config.yaml
depths: [3, 3, 3, 3]
kernel_size: 17
init: "torch_default"
steps: 2800
Rows from block 8, named by matrix and row number. Rows with one number belong to one channel. Each number is 50 + 15 x the weight over its row's rms, rounded and kept within 0 to 99. All counts start at 0. After the name is the row's rms in percent of the matrix's.
# convs1: first pointwise conv (model.blocks.8.convs.1.weight, 432x432x1), inputs 144-287
# convs3: second pointwise conv (model.blocks.8.convs.3.weight, 432x432x1, transposed), outputs 144-287
convs1.27 102:44 43 81 48 40 42 58 51 50 86 39 45 32 76 88 36 38 33 62 67 46 56 52 55 40 29 59 59 52 61 39 44 47 50 52 46 47 65 42 50 25 45 36 74 77 49 65 51 51 56 59 34 58 76 53 55 46 55 67 28 62 44 53 80 43 72 49 56 76 56 53 75 52 32 38 85 37 43 66 27 47 48 48 66 52 28 39 41 32 46 49 41 47 37 13 64 74 78 71 31 69 54 42 80 49 28 58 48 71 49 67 72 61 33 52 67 32 55 54 61 44 32 76 31 07 55 64 42 51 42 63 57 63 55 42 92 45 52 48 34 33 45 58 33
convs1.28 103:81 41 32 30 51 60 61 50 64 56 71 35 60 59 26 45 70 70 64 36 71 61 83 36 38 46 51 31 66 31 54 39 56 38 48 30 48 61 44 51 50 30 50 57 54 38 52 76 46 43 52 57 59 52 26 60 32 52 53 49 53 40 53 48 48 64 47 45 50 37 71 42 45 38 49 65 36 54 52 48 44 44 35 20 54 48 51 18 40 48 56 54 66 62 38 74 59 49 28 64 40 65 56 53 40 61 19 46 46 65 34 67 62 73 52 68 44 40 89 23 20 34 29 56 47 50 64 16 53 59 48 92 48 48 63 34 46 54 20 44 63 38 41 44
convs1.29 099:49 47 61 60 52 42 58 40 61 54 66 55 54 55 50 59 58 46 26 30 46 49 44 29 51 72 57 55 56 38 31 18 44 36 44 57 44 63 52 66 09 44 47 51 39 42 84 59 41 52 43 08 48 58 34 55 75 86 71 67 50 62 28 40 48 64 69 67 47 53 41 28 42 68 71 35 84 70 56 28 38 62 48 30 63 44 50 33 55 42 49 71 82 45 61 69 48 80 45 47 20 33 50 57 48 40 19 67 45 69 42 54 54 43 53 65 57 65 79 24 61 32 69 47 25 53 24 39 64 68 38 86 44 30 49 56 41 39 75 21 41 68 73 42
convs1.30 094:59 88 67 55 24 40 47 30 52 54 77 74 58 78 39 51 37 45 63 55 37 54 47 36 73 50 34 45 31 32 64 43 70 53 58 46 53 44 51 69 71 43 47 89 63 43 55 51 48 62 73 69 72 47 28 43 49 63 45 31 31 03 70 46 54 38 69 47 25 46 31 50 44 46 48 38 62 78 62 32 53 50 33 57 29 32 48 61 59 68 60 42 59 52 36 31 55 70 36 36 30 62 49 50 31 75 48 30 59 52 35 50 43 33 71 64 49 31 36 43 26 14 51 46 52 40 57 44 48 62 17 59 66 38 33 66 55 39 45 52 41 60 52 58
convs1.31 108:34 21 25 47 24 46 45 62 53 73 40 11 40 41 60 33 28 21 56 46 71 46 55 57 54 44 64 17 63 49 56 57 48 51 80 63 24 70 72 53 48 63 48 43 57 62 54 51 27 53 17 75 61 37 80 40 43 32 28 54 62 31 34 61 41 49 09 59 44 60 57 58 54 47 61 40 36 66 40 42 50 46 51 33 60 41 66 41 23 46 53 50 25 61 39 62 32 36 42 47 80 32 42 72 41 42 68 67 39 48 53 55 50 42 80 51 56 41 66 33 48 71 43 35 47 56 92 82 71 39 46 65 84 82 40 50 53 34 40 64 33 21 37 42
convs1.32 105:41 32 62 51 54 25 54 58 44 67 58 68 19 67 42 51 38 38 24 47 49 50 38 57 69 46 56 78 79 47 56 53 65 54 43 50 81 35 51 32 48 44 62 43 87 48 57 41 46 45 29 50 43 71 60 49 62 24 48 45 41 32 73 54 81 62 51 51 62 52 27 47 61 19 12 41 74 55 64 68 50 52 52 40 51 37 41 31 42 62 49 71 40 79 58 49 67 36 60 18 76 40 48 54 37 51 57 74 50 48 62 40 51 66 41 32 68 40 51 41 58 60 18 50 58 42 45 65 73 76 21 66 58 64 58 57 64 38 36 42 41 35 79 35
convs1.33 106:80 57 42 38 74 41 34 76 53 86 73 52 49 50 43 21 72 76 89 66 67 25 64 48 64 38 26 50 44 52 43 53 66 67 78 32 56 44 62 55 62 47 58 39 64 49 45 77 34 61 57 70 50 71 32 56 69 18 52 61 44 69 50 54 79 53 68 46 42 09 32 41 53 43 50 45 21 44 47 59 36 62 38 43 54 60 56 46 47 49 26 65 48 42 42 69 53 73 28 67 26 75 36 25 78 38 18 58 68 44 41 68 51 82 29 48 65 43 54 35 57 38 41 53 73 45 22 61 55 47 34 42 60 70 54 30 64 79 60 48 57 41 71 46
convs1.34 102:31 36 51 59 24 26 32 47 51 49 58 53 19 52 14 33 33 52 59 56 44 73 58 48 35 75 64 24 72 48 48 59 68 35 48 43 51 48 55 63 28 58 57 64 62 78 30 65 55 35 19 51 77 31 75 58 52 77 42 38 38 29 63 70 56 52 25 59 59 43 55 60 33 33 55 56 33 55 49 59 68 22 45 52 60 34 41 52 33 34 75 95 40 61 65 61 46 56 51 50 87 34 31 78 44 80 34 45 54 56 34 46 04 56 64 47 17 49 40 12 70 58 29 60 47 67 36 15 53 72 37 41 75 70 45 23 38 59 39 60 75 63 81 60
convs1.35 101:62 55 56 24 54 30 41 45 57 12 81 78 41 45 46 46 40 40 35 44 55 33 40 50 70 57 44 73 50 53 27 56 52 48 49 38 62 79 68 63 34 36 46 38 41 48 52 82 37 18 37 53 55 60 55 30 71 52 59 63 29 54 17 55 37 40 42 73 25 53 13 35 30 40 47 51 44 25 68 42 37 63 25 48 50 67 34 53 19 41 34 31 72 53 35 70 41 50 52 74 37 55 75 31 55 58 33 53 44 58 34 71 44 61 49 65 53 51 46 72 80 12 56 49 45 53 58 48 54 69 33 60 41 50 57 41 58 66 35 58 70 37 57 25
convs1.36 092:29 21 47 52 60 48 45 50 29 22 81 58 28 52 43 25 70 79 46 45 39 50 52 67 59 24 26 43 31 70 57 41 60 48 44 55 74 36 55 49 95 43 37 59 72 65 46 51 72 54 60 56 42 36 54 58 53 68 75 48 48 45 34 71 47 68 29 48 65 60 51 66 25 58 68 51 59 75 64 37 45 50 59 55 87 49 65 48 39 49 43 78 66 56 17 31 63 42 41 62 52 88 47 58 34 52 58 46 34 56 67 69 43 36 31 56 46 46 82 58 58 41 59 45 51 54 49 48 25 56 48 38 51 64 61 62 63 43 58 17 46 51 47 44
convs1.37 098:72 72 56 28 39 50 54 31 35 39 64 54 47 56 75 57 51 62 33 42 65 57 37 29 53 44 47 63 37 43 59 76 57 50 47 69 33 53 38 37 21 37 38 37 51 32 67 41 46 51 81 33 37 47 60 50 16 87 48 35 53 36 48 48 65 48 62 35 25 45 58 62 37 46 37 69 40 52 37 52 32 72 24 24 35 46 23 48 68 42 78 41 45 40 40 49 44 19 26 42 46 75 70 68 52 51 37 38 54 31 41 58 32 44 77 28 38 51 59 45 53 75 69 31 64 51 42 78 16 66 20 32 26 44 47 49 75 73 30 69 50 67 52 35
convs3.27 103:62 57 69 31 38 31 84 60 45 67 57 30 61 33 52 65 71 59 42 77 51 46 50 67 50 19 27 57 53 56 57 45 51 12 63 50 43 37 69 62 63 46 43 52 47 33 50 23 40 49 72 21 51 19 31 29 47 48 29 60 60 44 47 29 28 38 63 43 62 68 20 57 54 42 74 28 62 58 17 42 50 62 24 75 35 52 59 42 40 61 40 43 56 66 44 53 48 46 59 41 44 12 53 32 72 81 58 41 53 44 44 33 63 76 46 75 56 36 73 28 54 45 52 27 52 68 22 35 52 48 51 53 68 43 51 38 77 64 78 19 35 40 22 20
convs3.28 115:67 45 63 53 34 48 70 41 82 53 48 72 52 60 58 37 69 43 46 70 71 53 73 67 50 63 54 55 42 61 46 46 32 60 31 63 49 56 55 58 54 62 43 26 37 53 43 87 61 56 69 28 75 57 41 35 50 55 52 76 51 50 33 54 25 57 51 35 41 84 39 53 75 61 18 47 46 69 38 77 42 53 80 60 70 33 64 50 50 46 59 41 42 44 83 72 53 58 29 51 28 56 86 67 47 55 52 59 60 30 63 57 45 54 44 30 36 50 69 62 41 34 54 41 41 51 39 64 40 58 39 39 67 58 51 57 48 32 40 23 31 34 30 36
convs3.29 098:48 45 66 73 56 57 38 39 68 41 54 37 34 72 55 39 56 35 50 03 70 61 55 48 52 33 60 73 40 74 79 60 74 51 35 62 60 52 51 48 70 39 37 53 76 35 60 53 55 52 31 46 51 48 72 36 83 55 44 46 62 48 68 38 45 14 55 47 81 44 62 41 33 31 58 47 39 40 46 39 43 58 64 26 28 61 21 67 45 16 06 54 54 70 35 45 79 65 39 53 68 41 32 74 52 42 49 63 65 44 47 50 55 29 53 73 57 34 88 48 52 59 31 41 82 44 56 48 66 44 46 86 51 28 54 45 61 36 52 44 64 53 44 93
convs3.30 095:54 66 50 58 60 53 42 66 47 40 53 20 57 65 39 50 42 22 37 69 23 35 51 35 40 28 36 65 45 49 78 54 21 30 68 44 61 25 53 23 35 64 67 47 50 28 46 60 55 35 51 30 29 71 42 42 50 39 68 54 68 60 54 54 39 30 53 57 52 46 51 58 63 63 67 79 61 51 14 56 56 54 43 25 52 18 70 52 49 49 53 63 47 46 59 61 66 47 37 33 40 33 39 71 67 41 39 33 64 54 29 62 63 32 41 18 49 57 41 65 39 27 66 47 30 10 67 66 34 78 37 33 52 69 55 43 21 81 65 56 57 41 27 46
convs3.31 110:41 33 41 43 33 40 22 39 66 48 58 54 55 44 59 63 72 49 52 73 58 49 31 81 45 42 51 37 27 58 64 62 54 48 37 52 37 46 61 48 41 51 40 78 32 48 36 60 72 52 53 67 63 57 60 34 16 80 25 71 44 62 38 41 56 49 46 39 30 72 35 36 62 52 47 61 61 55 79 56 47 57 35 31 57 37 61 43 33 50 34 54 36 59 47 48 11 51 67 35 44 59 44 48 40 32 29 75 50 46 54 40 61 35 36 56 25 52 27 50 25 50 37 50 54 54 64 52 53 25 50 28 27 60 75 40 57 46 41 62 29 58 68 30
convs3.32 103:39 65 60 41 47 58 61 35 62 37 52 53 51 31 45 59 75 61 42 57 30 73 44 24 57 51 51 54 43 56 26 35 49 42 69 41 38 65 59 45 58 66 12 49 80 43 36 46 57 82 76 55 64 35 51 51 20 47 46 54 30 41 52 26 67 76 53 40 40 42 59 43 63 48 81 47 72 20 43 37 59 53 60 53 41 48 61 32 59 65 40 47 32 37 29 65 46 42 57 44 43 24 57 86 54 47 56 52 44 45 51 54 46 38 61 58 63 78 81 59 49 41 46 48 64 52 61 53 38 57 62 43 13 44 45 32 42 67 40 68 41 77 24 45
convs3.33 096:54 43 26 55 65 26 70 63 58 53 43 49 79 49 43 46 65 31 80 45 50 64 55 52 51 63 52 62 45 44 41 74 49 65 40 65 51 63 58 42 74 72 48 43 30 57 48 65 35 30 44 60 55 45 57 46 62 68 68 41 57 49 35 51 67 54 60 57 52 32 35 52 57 61 55 67 35 44 47 81 49 62 66 65 60 34 63 43 69 58 48 47 45 34 34 14 30 81 71 65 50 58 28 65 56 33 70 31 29 48 57 49 44 54 56 45 47 26 32 52 20 75 22 54 10 66 32 53 54 30 64 35 31 61 84 73 53 35 45 48 66 30 72 40
convs3.34 102:28 53 54 54 42 46 39 52 50 66 56 77 32 46 30 57 37 37 36 60 20 46 47 67 34 34 43 42 18 33 48 56 35 61 50 66 52 72 34 70 72 60 37 44 66 55 34 38 61 52 58 72 23 22 76 55 35 57 50 20 26 66 52 12 65 45 60 89 55 31 64 31 44 47 67 45 68 47 53 68 47 59 43 45 31 51 65 65 40 37 56 27 75 86 54 44 41 40 57 45 47 62 47 50 54 36 37 26 55 49 29 45 43 62 54 43 69 23 62 41 31 22 23 30 33 30 22 49 71 33 46 24 51 44 54 30 60 56 38 41 64 43 58 44
convs3.35 095:44 54 20 54 22 76 19 64 62 69 53 74 32 33 37 40 65 37 59 62 68 72 71 40 48 32 63 29 54 50 55 43 50 47 46 35 65 49 51 38 66 79 64 48 24 63 49 65 20 62 41 27 48 61 72 60 62 60 55 54 53 39 51 08 42 32 49 52 64 50 55 47 56 59 58 45 35 67 61 63 64 66 42 50 48 66 45 69 31 37 27 71 37 64 29 52 61 51 42 59 46 49 44 54 55 34 46 53 62 32 64 55 64 53 32 59 46 49 47 38 23 44 85 19 59 36 61 58 30 55 64 53 41 23 52 51 66 37 60 53 30 51 72 39
convs3.36 092:47 51 62 65 60 20 49 40 61 75 20 60 52 52 22 65 20 50 66 43 49 73 69 42 44 57 48 30 41 54 31 35 52 43 65 63 79 43 59 82 38 48 62 20 38 70 34 30 37 56 58 10 56 78 39 12 49 50 73 59 62 35 59 33 30 40 53 59 36 42 45 50 51 55 55 61 53 46 56 49 62 69 64 57 45 72 47 59 25 67 64 20 59 69 52 54 36 43 60 42 40 52 58 45 47 53 40 59 74 63 55 48 69 26 41 34 30 32 43 62 48 62 44 69 31 77 67 43 19 87 43 51 44 39 72 38 45 88 41 86 45 34 30 49
convs3.37 085:73 45 76 46 27 47 67 32 72 32 53 43 48 12 40 35 39 46 65 61 68 29 39 56 49 24 24 66 64 52 21 32 52 55 69 60 70 39 49 63 17 50 76 53 35 41 47 56 68 45 50 80 43 59 77 49 77 65 57 42 63 50 43 60 55 44 56 93 84 67 54 50 68 48 36 52 72 50 46 35 50 45 45 21 62 49 20 46 32 48 65 84 53 51 64 73 53 36 62 27 50 45 51 22 45 34 49 31 54 55 54 30 69 49 87 37 64 33 68 35 61 22 80 50 25 42 49 56 59 50 35 40 49 41 45 23 31 58 57 44 56 35 57 61