{"arch": "quartznet", "model": "sound classifier", "dataset": "single notes of musical instruments (NSynth)", "train_examples": 184686, "gain_aug_db": 6, "time_shift_ms": 100, "n_mels": 40, "hop_length": 160, "input": "log_mel", "spec_augment": true, "win_length": 512, "targets": ["pitch class"], "num_classes": 12, "norm": "batchnorm", "activation": "celu", "depths": [3, 3, 3, 3], "kernel_size": 17, "stem": "single", "widths": [192, 288, 432, 640], "mixing": "cutmix", "label_smoothing": 0.1, "loss": "cross_entropy", "head_dropout": 0.2, "init": "torch_default", "residual_init": "scaled_by_depth", "optimizer": "soap", "beta2": 0.95, "lr": 0.0015, "beta1": 0.95, "shampoo_beta": 0.95, "eps": 1e-08, "precondition_frequency": 25, "max_precond_dim": 1024, "merge_dims": true, "one_sided": false, "adamw_lr_other_params": 0.0027, "grad_clip": 5.0, "ema_decay": 0.995, "steps": 2800, "batch_size": 64, "epochs": 1.0, "lr_schedule": "cosine", "final_lr_fraction": 0.01, "warmup_steps": 560, "weight_decay": 0.1, "adamw_weight_decay_other_params": 0.01}
Rows from block 8 of a small sound classifier, named by matrix and row number. Rows with one number belong to one channel. Each number is 500 + 50 x the weight over its row's rms, rounded and kept within 0 to 999. All counts start at 0. Numbers have three digits each.
After each channel's rows are labels from the 100 clips, of 14976, where the channel reaches its highest value: "strongest on" is what is common among them; "loudest" is the band of the loudest frequency at the time of the peak. Only what is clearly more common there than usual is listed. The data: single notes of musical instruments (NSynth). In brackets: how many of the 100, against the usual share in percent.
# convs1: first pointwise conv (model.blocks.8.convs.1.weight, 432x432x1), inputs 288-431
# convs3: second pointwise conv (model.blocks.8.convs.3.weight, 432x432x1, transposed), outputs 288-431

convs1.327:404483458541476566396575428459634467443504524507492487466533534399533471579505482463444514475463429491455435532433545552472612580452511444552537593445434538528508483578495526410542505522614516418412504449506534497502486437572518464496468411552475505414537508587535492481559578603488545522513493419516399430433499487567585478508490510558545459544486438454505565571426594561534537347500466545523541418509514447455474497410537469483515
convs3.327:557530492452571539497491461482567514533525503548495545590495482473436533540567400509506505507468421548514461485560454586450487482460458548514496417539440462484477559534498486540538566427499558418495421593445395517466492527485435555589495527494425483406395450474508461523479420446581571516450485433561511484563485435554552445482417572537470500461539579521474481477476478433470529428513521460486570604465558404525448483420446509504501
strongest on: octave 5 (43 vs 16.2); pitch class E (42 vs 8.2); pitch class F (38 vs 8.1)
loudest: 500 to 1000 Hz (36 vs 12.7)

convs1.174:508440536466445504463563483576510495515506537540489560508533526452569465540525518535503533490585448514478582481566437534517524558479522554462524518462505601551538468521507455486486534544425550563589532484501514524496481496492396424498493556452417578547507549427489542442437523479434538472505544393500546482473438475503523595555553394385522539468497563477435477482508455608406561445496479547451540528419495499464444526420410420514534
convs3.174:497480438459520451593506483467533654404495447479545534529430500513428595441479519466510444535488510452479523508519575518497510378546505544586484467464519463448574533555515467528469489528540511456533546508504433444464564518543451512497483490495462489490415472399494503526514450531502462506580527434445470414515564517541549409511534393530401484478535501541509456451528484514492376436468466479579521541489481398556464500494574537461581
strongest on: pitch class G (75 vs 7.8); octave 5 (40 vs 16.2); octave 6 (38 vs 11.7); note: G6 (32 vs 0.9)
loudest: 1000 to 2000 Hz (38 vs 10.8)

convs1.338:510549497473480485478579475515526506467449497508472424372537609458479413513411472507494456508523526594454484357461576545563442406436567529511503504456439509563425550514507529423506457489483537547468464525514492525563456569557512381509552473523454482614470539483515530418515465498444540516557486593575542518508595567480486537495516476442397463495507525470592516453518491478534531585459467464515445567493503568521465511505443525494467
convs3.338:459546488420556451505515481429408472529541473557479453552491477490487447513493540578494543537558580512466482569481499533470508564542580459448358513554503503530537421465528479528504595536530546532522502469497494518514568501515470529445581586525535399442456573547445558441430457480416421454508545546441484558621494524469475501450419531510512561489585584436553561463508528447479497599579506475502498463521499548598483521423525555418547
strongest on: pitch class B (100 vs 8.6); octave 4 (66 vs 17.2); note: B4 (66 vs 1.4); note: B5 (29 vs 1.3)
loudest: 250 to 500 Hz (45 vs 15.7); 500 to 1000 Hz (37 vs 12.7)

convs1.38:595497526520551420554437480484545467438375466570560438505483546569489566537466515487507437530463505502551497501470470513428443514446553519604521556500497585526530582524512558455468526518393455484540470570484422547502441469490494549449519586500439562478477500461509550503430502538532547537486375526501449540576497349552459436457552461562488520381478381434501544425523372487514497420523551512549480414536603545491591461499524512527556
convs3.38:464548417599482500504504466478567478505480514521569486613444454565561463475517439544488482504608499567512502508484549566576510498448515455601420504472437484475484491573477510501480484503497434539461555557525399597558512481452550597541452591500488540585401467470626553554449536452485409427548479549559469455523549492543389551495458501448484434447433545436499534491563420437501525452475512577494518463480469477503634509506521565501493
strongest on: pitch class B (97 vs 8.6); octave 3 (86 vs 17); note: B3 (85 vs 1.4)
loudest: 250 to 500 Hz (45 vs 15.7)

convs1.183:500516581478464505601449582445437412499463444508538408448441461552475526484477576483507485482495520553411611487491482451487475538470469561529448508518500570519590495567525482461451456468528533440512467458587443590553482495447440479491512483484538345487535468473485482431517563460416515474426415515500522519431469562512428456513455499460507470561417473491444488568498542451490643537594385533522510483505460426484424551542418513512491
convs3.183:520401518438493497581508475529443505433511524556516514510562533487521483485507538561432531537560553576442502488537419555434483512480445630451559422468511497483499442469502553529512548563533460465609502470531494470430582582477477405388537556473375414454467527545487502497482557483498524529467456529556463459487441493467426538643559528498484557472491489469470474443567581516541545513578415528443442552461533477434532496591578426556502
strongest on: pitch class G# (53 vs 8.2); octave 6 (33 vs 11.7)
loudest: 2000 to 4000 Hz (29 vs 8.2)

convs1.175:511523491509450521557520512505549541524502543504509457502528453532435481461578431497504501442454500481464663463533494481491514515444592507505451511517541500393512468503581444547616500507519532478482573562473483584433481438415490506517520464526529427481563491536510460451483499442484500538473468508509389557520508485535483505523541444535512439487495475570417520493486473539485504421501411438488485363557555543520498517483550484517459
convs3.175:497559526505514544531507490488545458576497501474512531497491490520486522537558440564558494484557508524592455519496471507528589446551551492531484514396420573589481540575500463548424519551538505413525500437561536478548557479597508483538474543494532509552539522524535545592637442614495483458474588477487491585485507464517525510429504399551592535465502540475464439563430540516546563548529520502557509502458607362501585468457588559497464
strongest on: pitch class G (84 vs 7.8); octave 3 (70 vs 17); note: G3 (63 vs 1.5)
loudest: 250 to 500 Hz (38 vs 15.7)

convs1.67:563439596508452443522560520571536546426460521513543397461475551578537534435498465489510505486463516535469574492453490511556573487488480473525375562463521465522458476473480447550544512497491466491484544503407489457412468386461433489565443484557570465486406406536502397550449517518578449567530549571590458469474527451555534546560516496415506429445486554581469520497538370468501564415412462545528508480480490517532515482588471524498494
convs3.67:576484478529533507557533412569449501519487517618456461633511452498555530471464479469543457422458538465489617508586476470546498499533404516473483619455456496509517449491572558501555459454448535438461566455444418476501444496558552523546506531497453470508540471584538488495443596594390514545463559523524477447537435571498469457456401506455454416623473567504450541501472509432548488434514549394457419471443540533527535472537496520491456
strongest on: pitch class G (74 vs 7.8); octave 4 (49 vs 17.2); note: G4 (42 vs 1.4)
loudest: 1000 to 2000 Hz (39 vs 10.8)

convs1.74:455369492527556472556404511496565511427548491455501562422495574489515453439502528517447419552510543468498469511441502493454526552517521533476534494491599526449444584482464564586511455532534582436617398437424501585546466524496526579525532527490504441486525502465416493546522544496345471493472489594619446587528444577463444509436450533449464524573467538509564406547443467563500507488547546409457541462485574453527502540537475513494609
convs3.74:575423459525420428497518418442530572555456476454495454641498422512504460470531527545519457508510476452546480510393513533591401505469564582461509470554529487519385457584569494481476468478469435519513560526425547479457470540457453466497462519466455513497560482469552554498566410490521441457509544529565428503510450481598420439574442443525561561443523482553525530534490523529508493535515543555485484447616514484441554474391538479601453
strongest on: pitch class B (94 vs 8.6); octave 5 (48 vs 16.2); note: B5 (45 vs 1.3)
loudest: 500 to 1000 Hz (37 vs 12.7); 2000 to 4000 Hz (29 vs 8.2)

convs1.126:529526455494436555451541461442505571471494501490569468548496547534493465580563509615506466495465597538549469528429503524538486423498542523478516530517450421575493455410553565543417563456499407546489548480445503433475481496556464474499553475555486526430494493431452492500469460432479581566491502418293472526511614397429492499536450585478484568517520397491487454364532514543502488509428426485457448547465479535574531457491481494472425
convs3.126:568479521494459477567493463410477459548549511500499513406502463521445459499524553541460521513519478496484480571548427433386469473472502547484542380509537443528601418508530542512583637478546475509426663541568485542517349529427532558566514555471463529565468510510404549482505547443468482511445478518502536548417459576466608474527496482583528427501474522509455496459464456533523450482496500482516521591538446503538416413556564561521484
strongest on: pitch class G# (99 vs 8.2); octave 4 (74 vs 17.2); note: G#4 (74 vs 1.5); note: G#5 (25 vs 1.5)
loudest: 250 to 500 Hz (56 vs 15.7); 500 to 1000 Hz (31 vs 12.7)

convs1.208:451560493465508538567468586473466464383486478548500579582473484441481476419467593479530453381567500515563527544526513592574566454476404499611509476398526492529448507570569484475466488429448541510512456465529473525610482533554562586566513551476581448393523481508544499452496561495564571394589485536508449518461439466513556507496407607541490504489493540439460558527474487562424467501535456461584476513568545447585507558498626532514539
convs3.208:588475511523547476416556449521539494500493498498503543492529527568482502528480559426472480474518557534476457579539477466496621526510612487570374497394461472392502439491449416497442507574508494454432552522382483584470456479509482517462435545360519436462462487462490455485531578576444469564443494484592601539529461503443424576418448428402503518505527541512489586563498547426507503460450532491514491567422458477480480483497512513482525
strongest on: pitch class B (82 vs 8.6); octave 5 (49 vs 16.2); note: B5 (40 vs 1.3); note: B4 (25 vs 1.4)
loudest: 500 to 1000 Hz (36 vs 12.7)

convs1.103:463527491590406454520517536465587507488476538490516593450468472565452515487476508479516468433627493472527394457519481493451428505452502473550512467463514536454493558475559465474494407590553536478484426459549504493512436573503552439528451476487503424439513457423539550454434510499458422548534568536515436478498396448510521594490464477479392567592486517514538486516496520452476457470456517475510449498541447402456553522511520544435516
convs3.103:447400523369519508472422498487543476533513547542539560466475533497450406501425529514500480449534568502507527550548446523588561537502467422483512445482534506494466448512439493528458580462586582462548465493389493471511610432459486524423463502508593408606407523518454480483566463483499459489456478531573436366519525491503459582486550547531409399584444460424442524502599452434447519518551519547438517633516562478479516506450487476617528
strongest on: pitch class B (98 vs 8.6); octave 5 (41 vs 16.2); note: B5 (41 vs 1.3); note: B4 (27 vs 1.4)
loudest: 500 to 1000 Hz (37 vs 12.7)

convs1.411:486419543578651471428460517588528462497434505478570529516438480645480471390456559453508516422541589457511636492514501506435447545504490450535488530528455476431482553413491508444458453484429429464457420470539476464616459530498513435543439499467538494519558487439513494579396446466403458512557508494460440506502509493547507591491543542485569472530480622518523318473473349414520480594451584500477563494490503568513532470435552584462597
convs3.411:627467501504416444489451410515586607555553494500469487534463542359454512459485411415313539520560555546487473505564448528474522549523596482497516468488448513501530429453529559513392517550487492562528561507507558500507434558475405504479524474445509564470461481427531551495438555542409546485523549459611543480525424499436428494514455411487495475538415441503546442482454441454520477470443545555577564500474487388525536501480512586470469
strongest on: pitch class B (99 vs 8.6); octave 3 (93 vs 17); note: B3 (93 vs 1.4)
loudest: 250 to 500 Hz (40 vs 15.7)

convs1.393:420448387550460481553432513512561493480573516465512477435511502433499470489466489513483545538529523578455462399587536534456603602546505493544557502428546448610463386600532492507577463476560481518474351446456431469502558512426507477392496511504529532498485493525519465518454551520417488445517548527550491463483483532494527533556542521536501432550443504529517543463480455575560556543518563489545378603470442458528462470479434471506515
convs3.393:481575424487529444537530579440444564581530515538538562523468504491511618478426530568584458519467463545507470403540448559446460529498581527447476455464481534476477533556462510577583569466528523519499512411518540591503449453568490470544471498386600596470575522490510477469546456424542446541498468464403471474517502463463534496488616444515459411427518552542529621445473505395399392494573471423586507555492488481545514477480564455491549
strongest on: pitch class B (53 vs 8.6); pitch class D# (29 vs 8.3); note: B4 (25 vs 1.4)
loudest: 500 to 1000 Hz (34 vs 12.7)

convs1.241:459548472421457556438503488515499531522461506549455515628495525467510477479546448513461482417521495435489583573417539441535527504507385604476411493460544449577525563428468521484509521621496443489497500484462516515523488438480483449613500533486495414581569551483479488528520516486441485489465460444513506456456466499518532594461454488530459518477493519522476486523442523452619424529527543481513530494483532411471526478450547508485574
convs3.241:420426470528472551439452493532452547559399460570486419468434525464504500523439470548496508466511481579468425457473538445445543496564432618488481488452462473520496467524496610499470516474535452564553483506528502478517399440469488470450558563506478452510548499450478454474527495544577515488494500488542533486424550426513598489562519575520513501608370553451465568512539480508474443417474461466446503597526492471593552462546504491472572
strongest on: pitch class G (77 vs 7.8); octave 4 (48 vs 17.2); note: G4 (39 vs 1.4)
loudest: 250 to 500 Hz (46 vs 15.7)

convs1.23:525510421457458501463564450427425543496409491499517561546567455482449522496460434440495474478477470441514429560450540410555478426507430408536467536501531448553418533539527469600527505554477505518478577401438498578578539473523509486455445430540379579520467579503486484461526580496586456493487509543528505442422443537517574496506539506400503408495432452539498511502579555543519482623520467556558535482528597499480568487507436494438524
convs3.23:437465469519484543468516482449533439517444516554523572530526444473532489410505457601484521531469488522484508470554502431525464545600543486473537469474488498350506417512534553424508517500473525527613499507529584548521478388493473478512460425406518552550505598522626501569562492555476554489473533521539485494451492463519565438471516546457457573541443541485532505465340484518523399482496456537457403483612509537505375505464492518500524
strongest on: pitch class G# (77 vs 8.2); octave 4 (65 vs 17.2); note: G#4 (64 vs 1.5)
loudest: 250 to 500 Hz (66 vs 15.7)

convs1.429:509507567477495543500406562501525486565541438557549534455556528403514568530479528504415513496532428468486544495525517476519571376483478524551610468555503503532453472538484431558558425380408446474554487516564491537484545506532515508559469509540501558471455458493562480581598489435471571493554596560585507499458513470520524548623510497417471576569508345523501532483528551416500478512516492477471473517503504517525472538479460465453502
convs3.429:438536609436395502499527539636464459470524554525513467581531536514516477438458519502587421478578489468571499486574513520467590505491486525539523528432490496489529441621485398567524486513556440511496566510486522479497497520494534425476499499519616486490576448567525548625565443498579532541447497534454473480510496443521502381433476503437429606444471508451462515550601478459521595522404365582537464494467485439508443537402429577554408
strongest on: octave 5 (69 vs 16.2); pitch class E (46 vs 8.2); note: E5 (37 vs 1.4); pitch class: B (35 vs 8.6)
loudest: 500 to 1000 Hz (57 vs 12.7)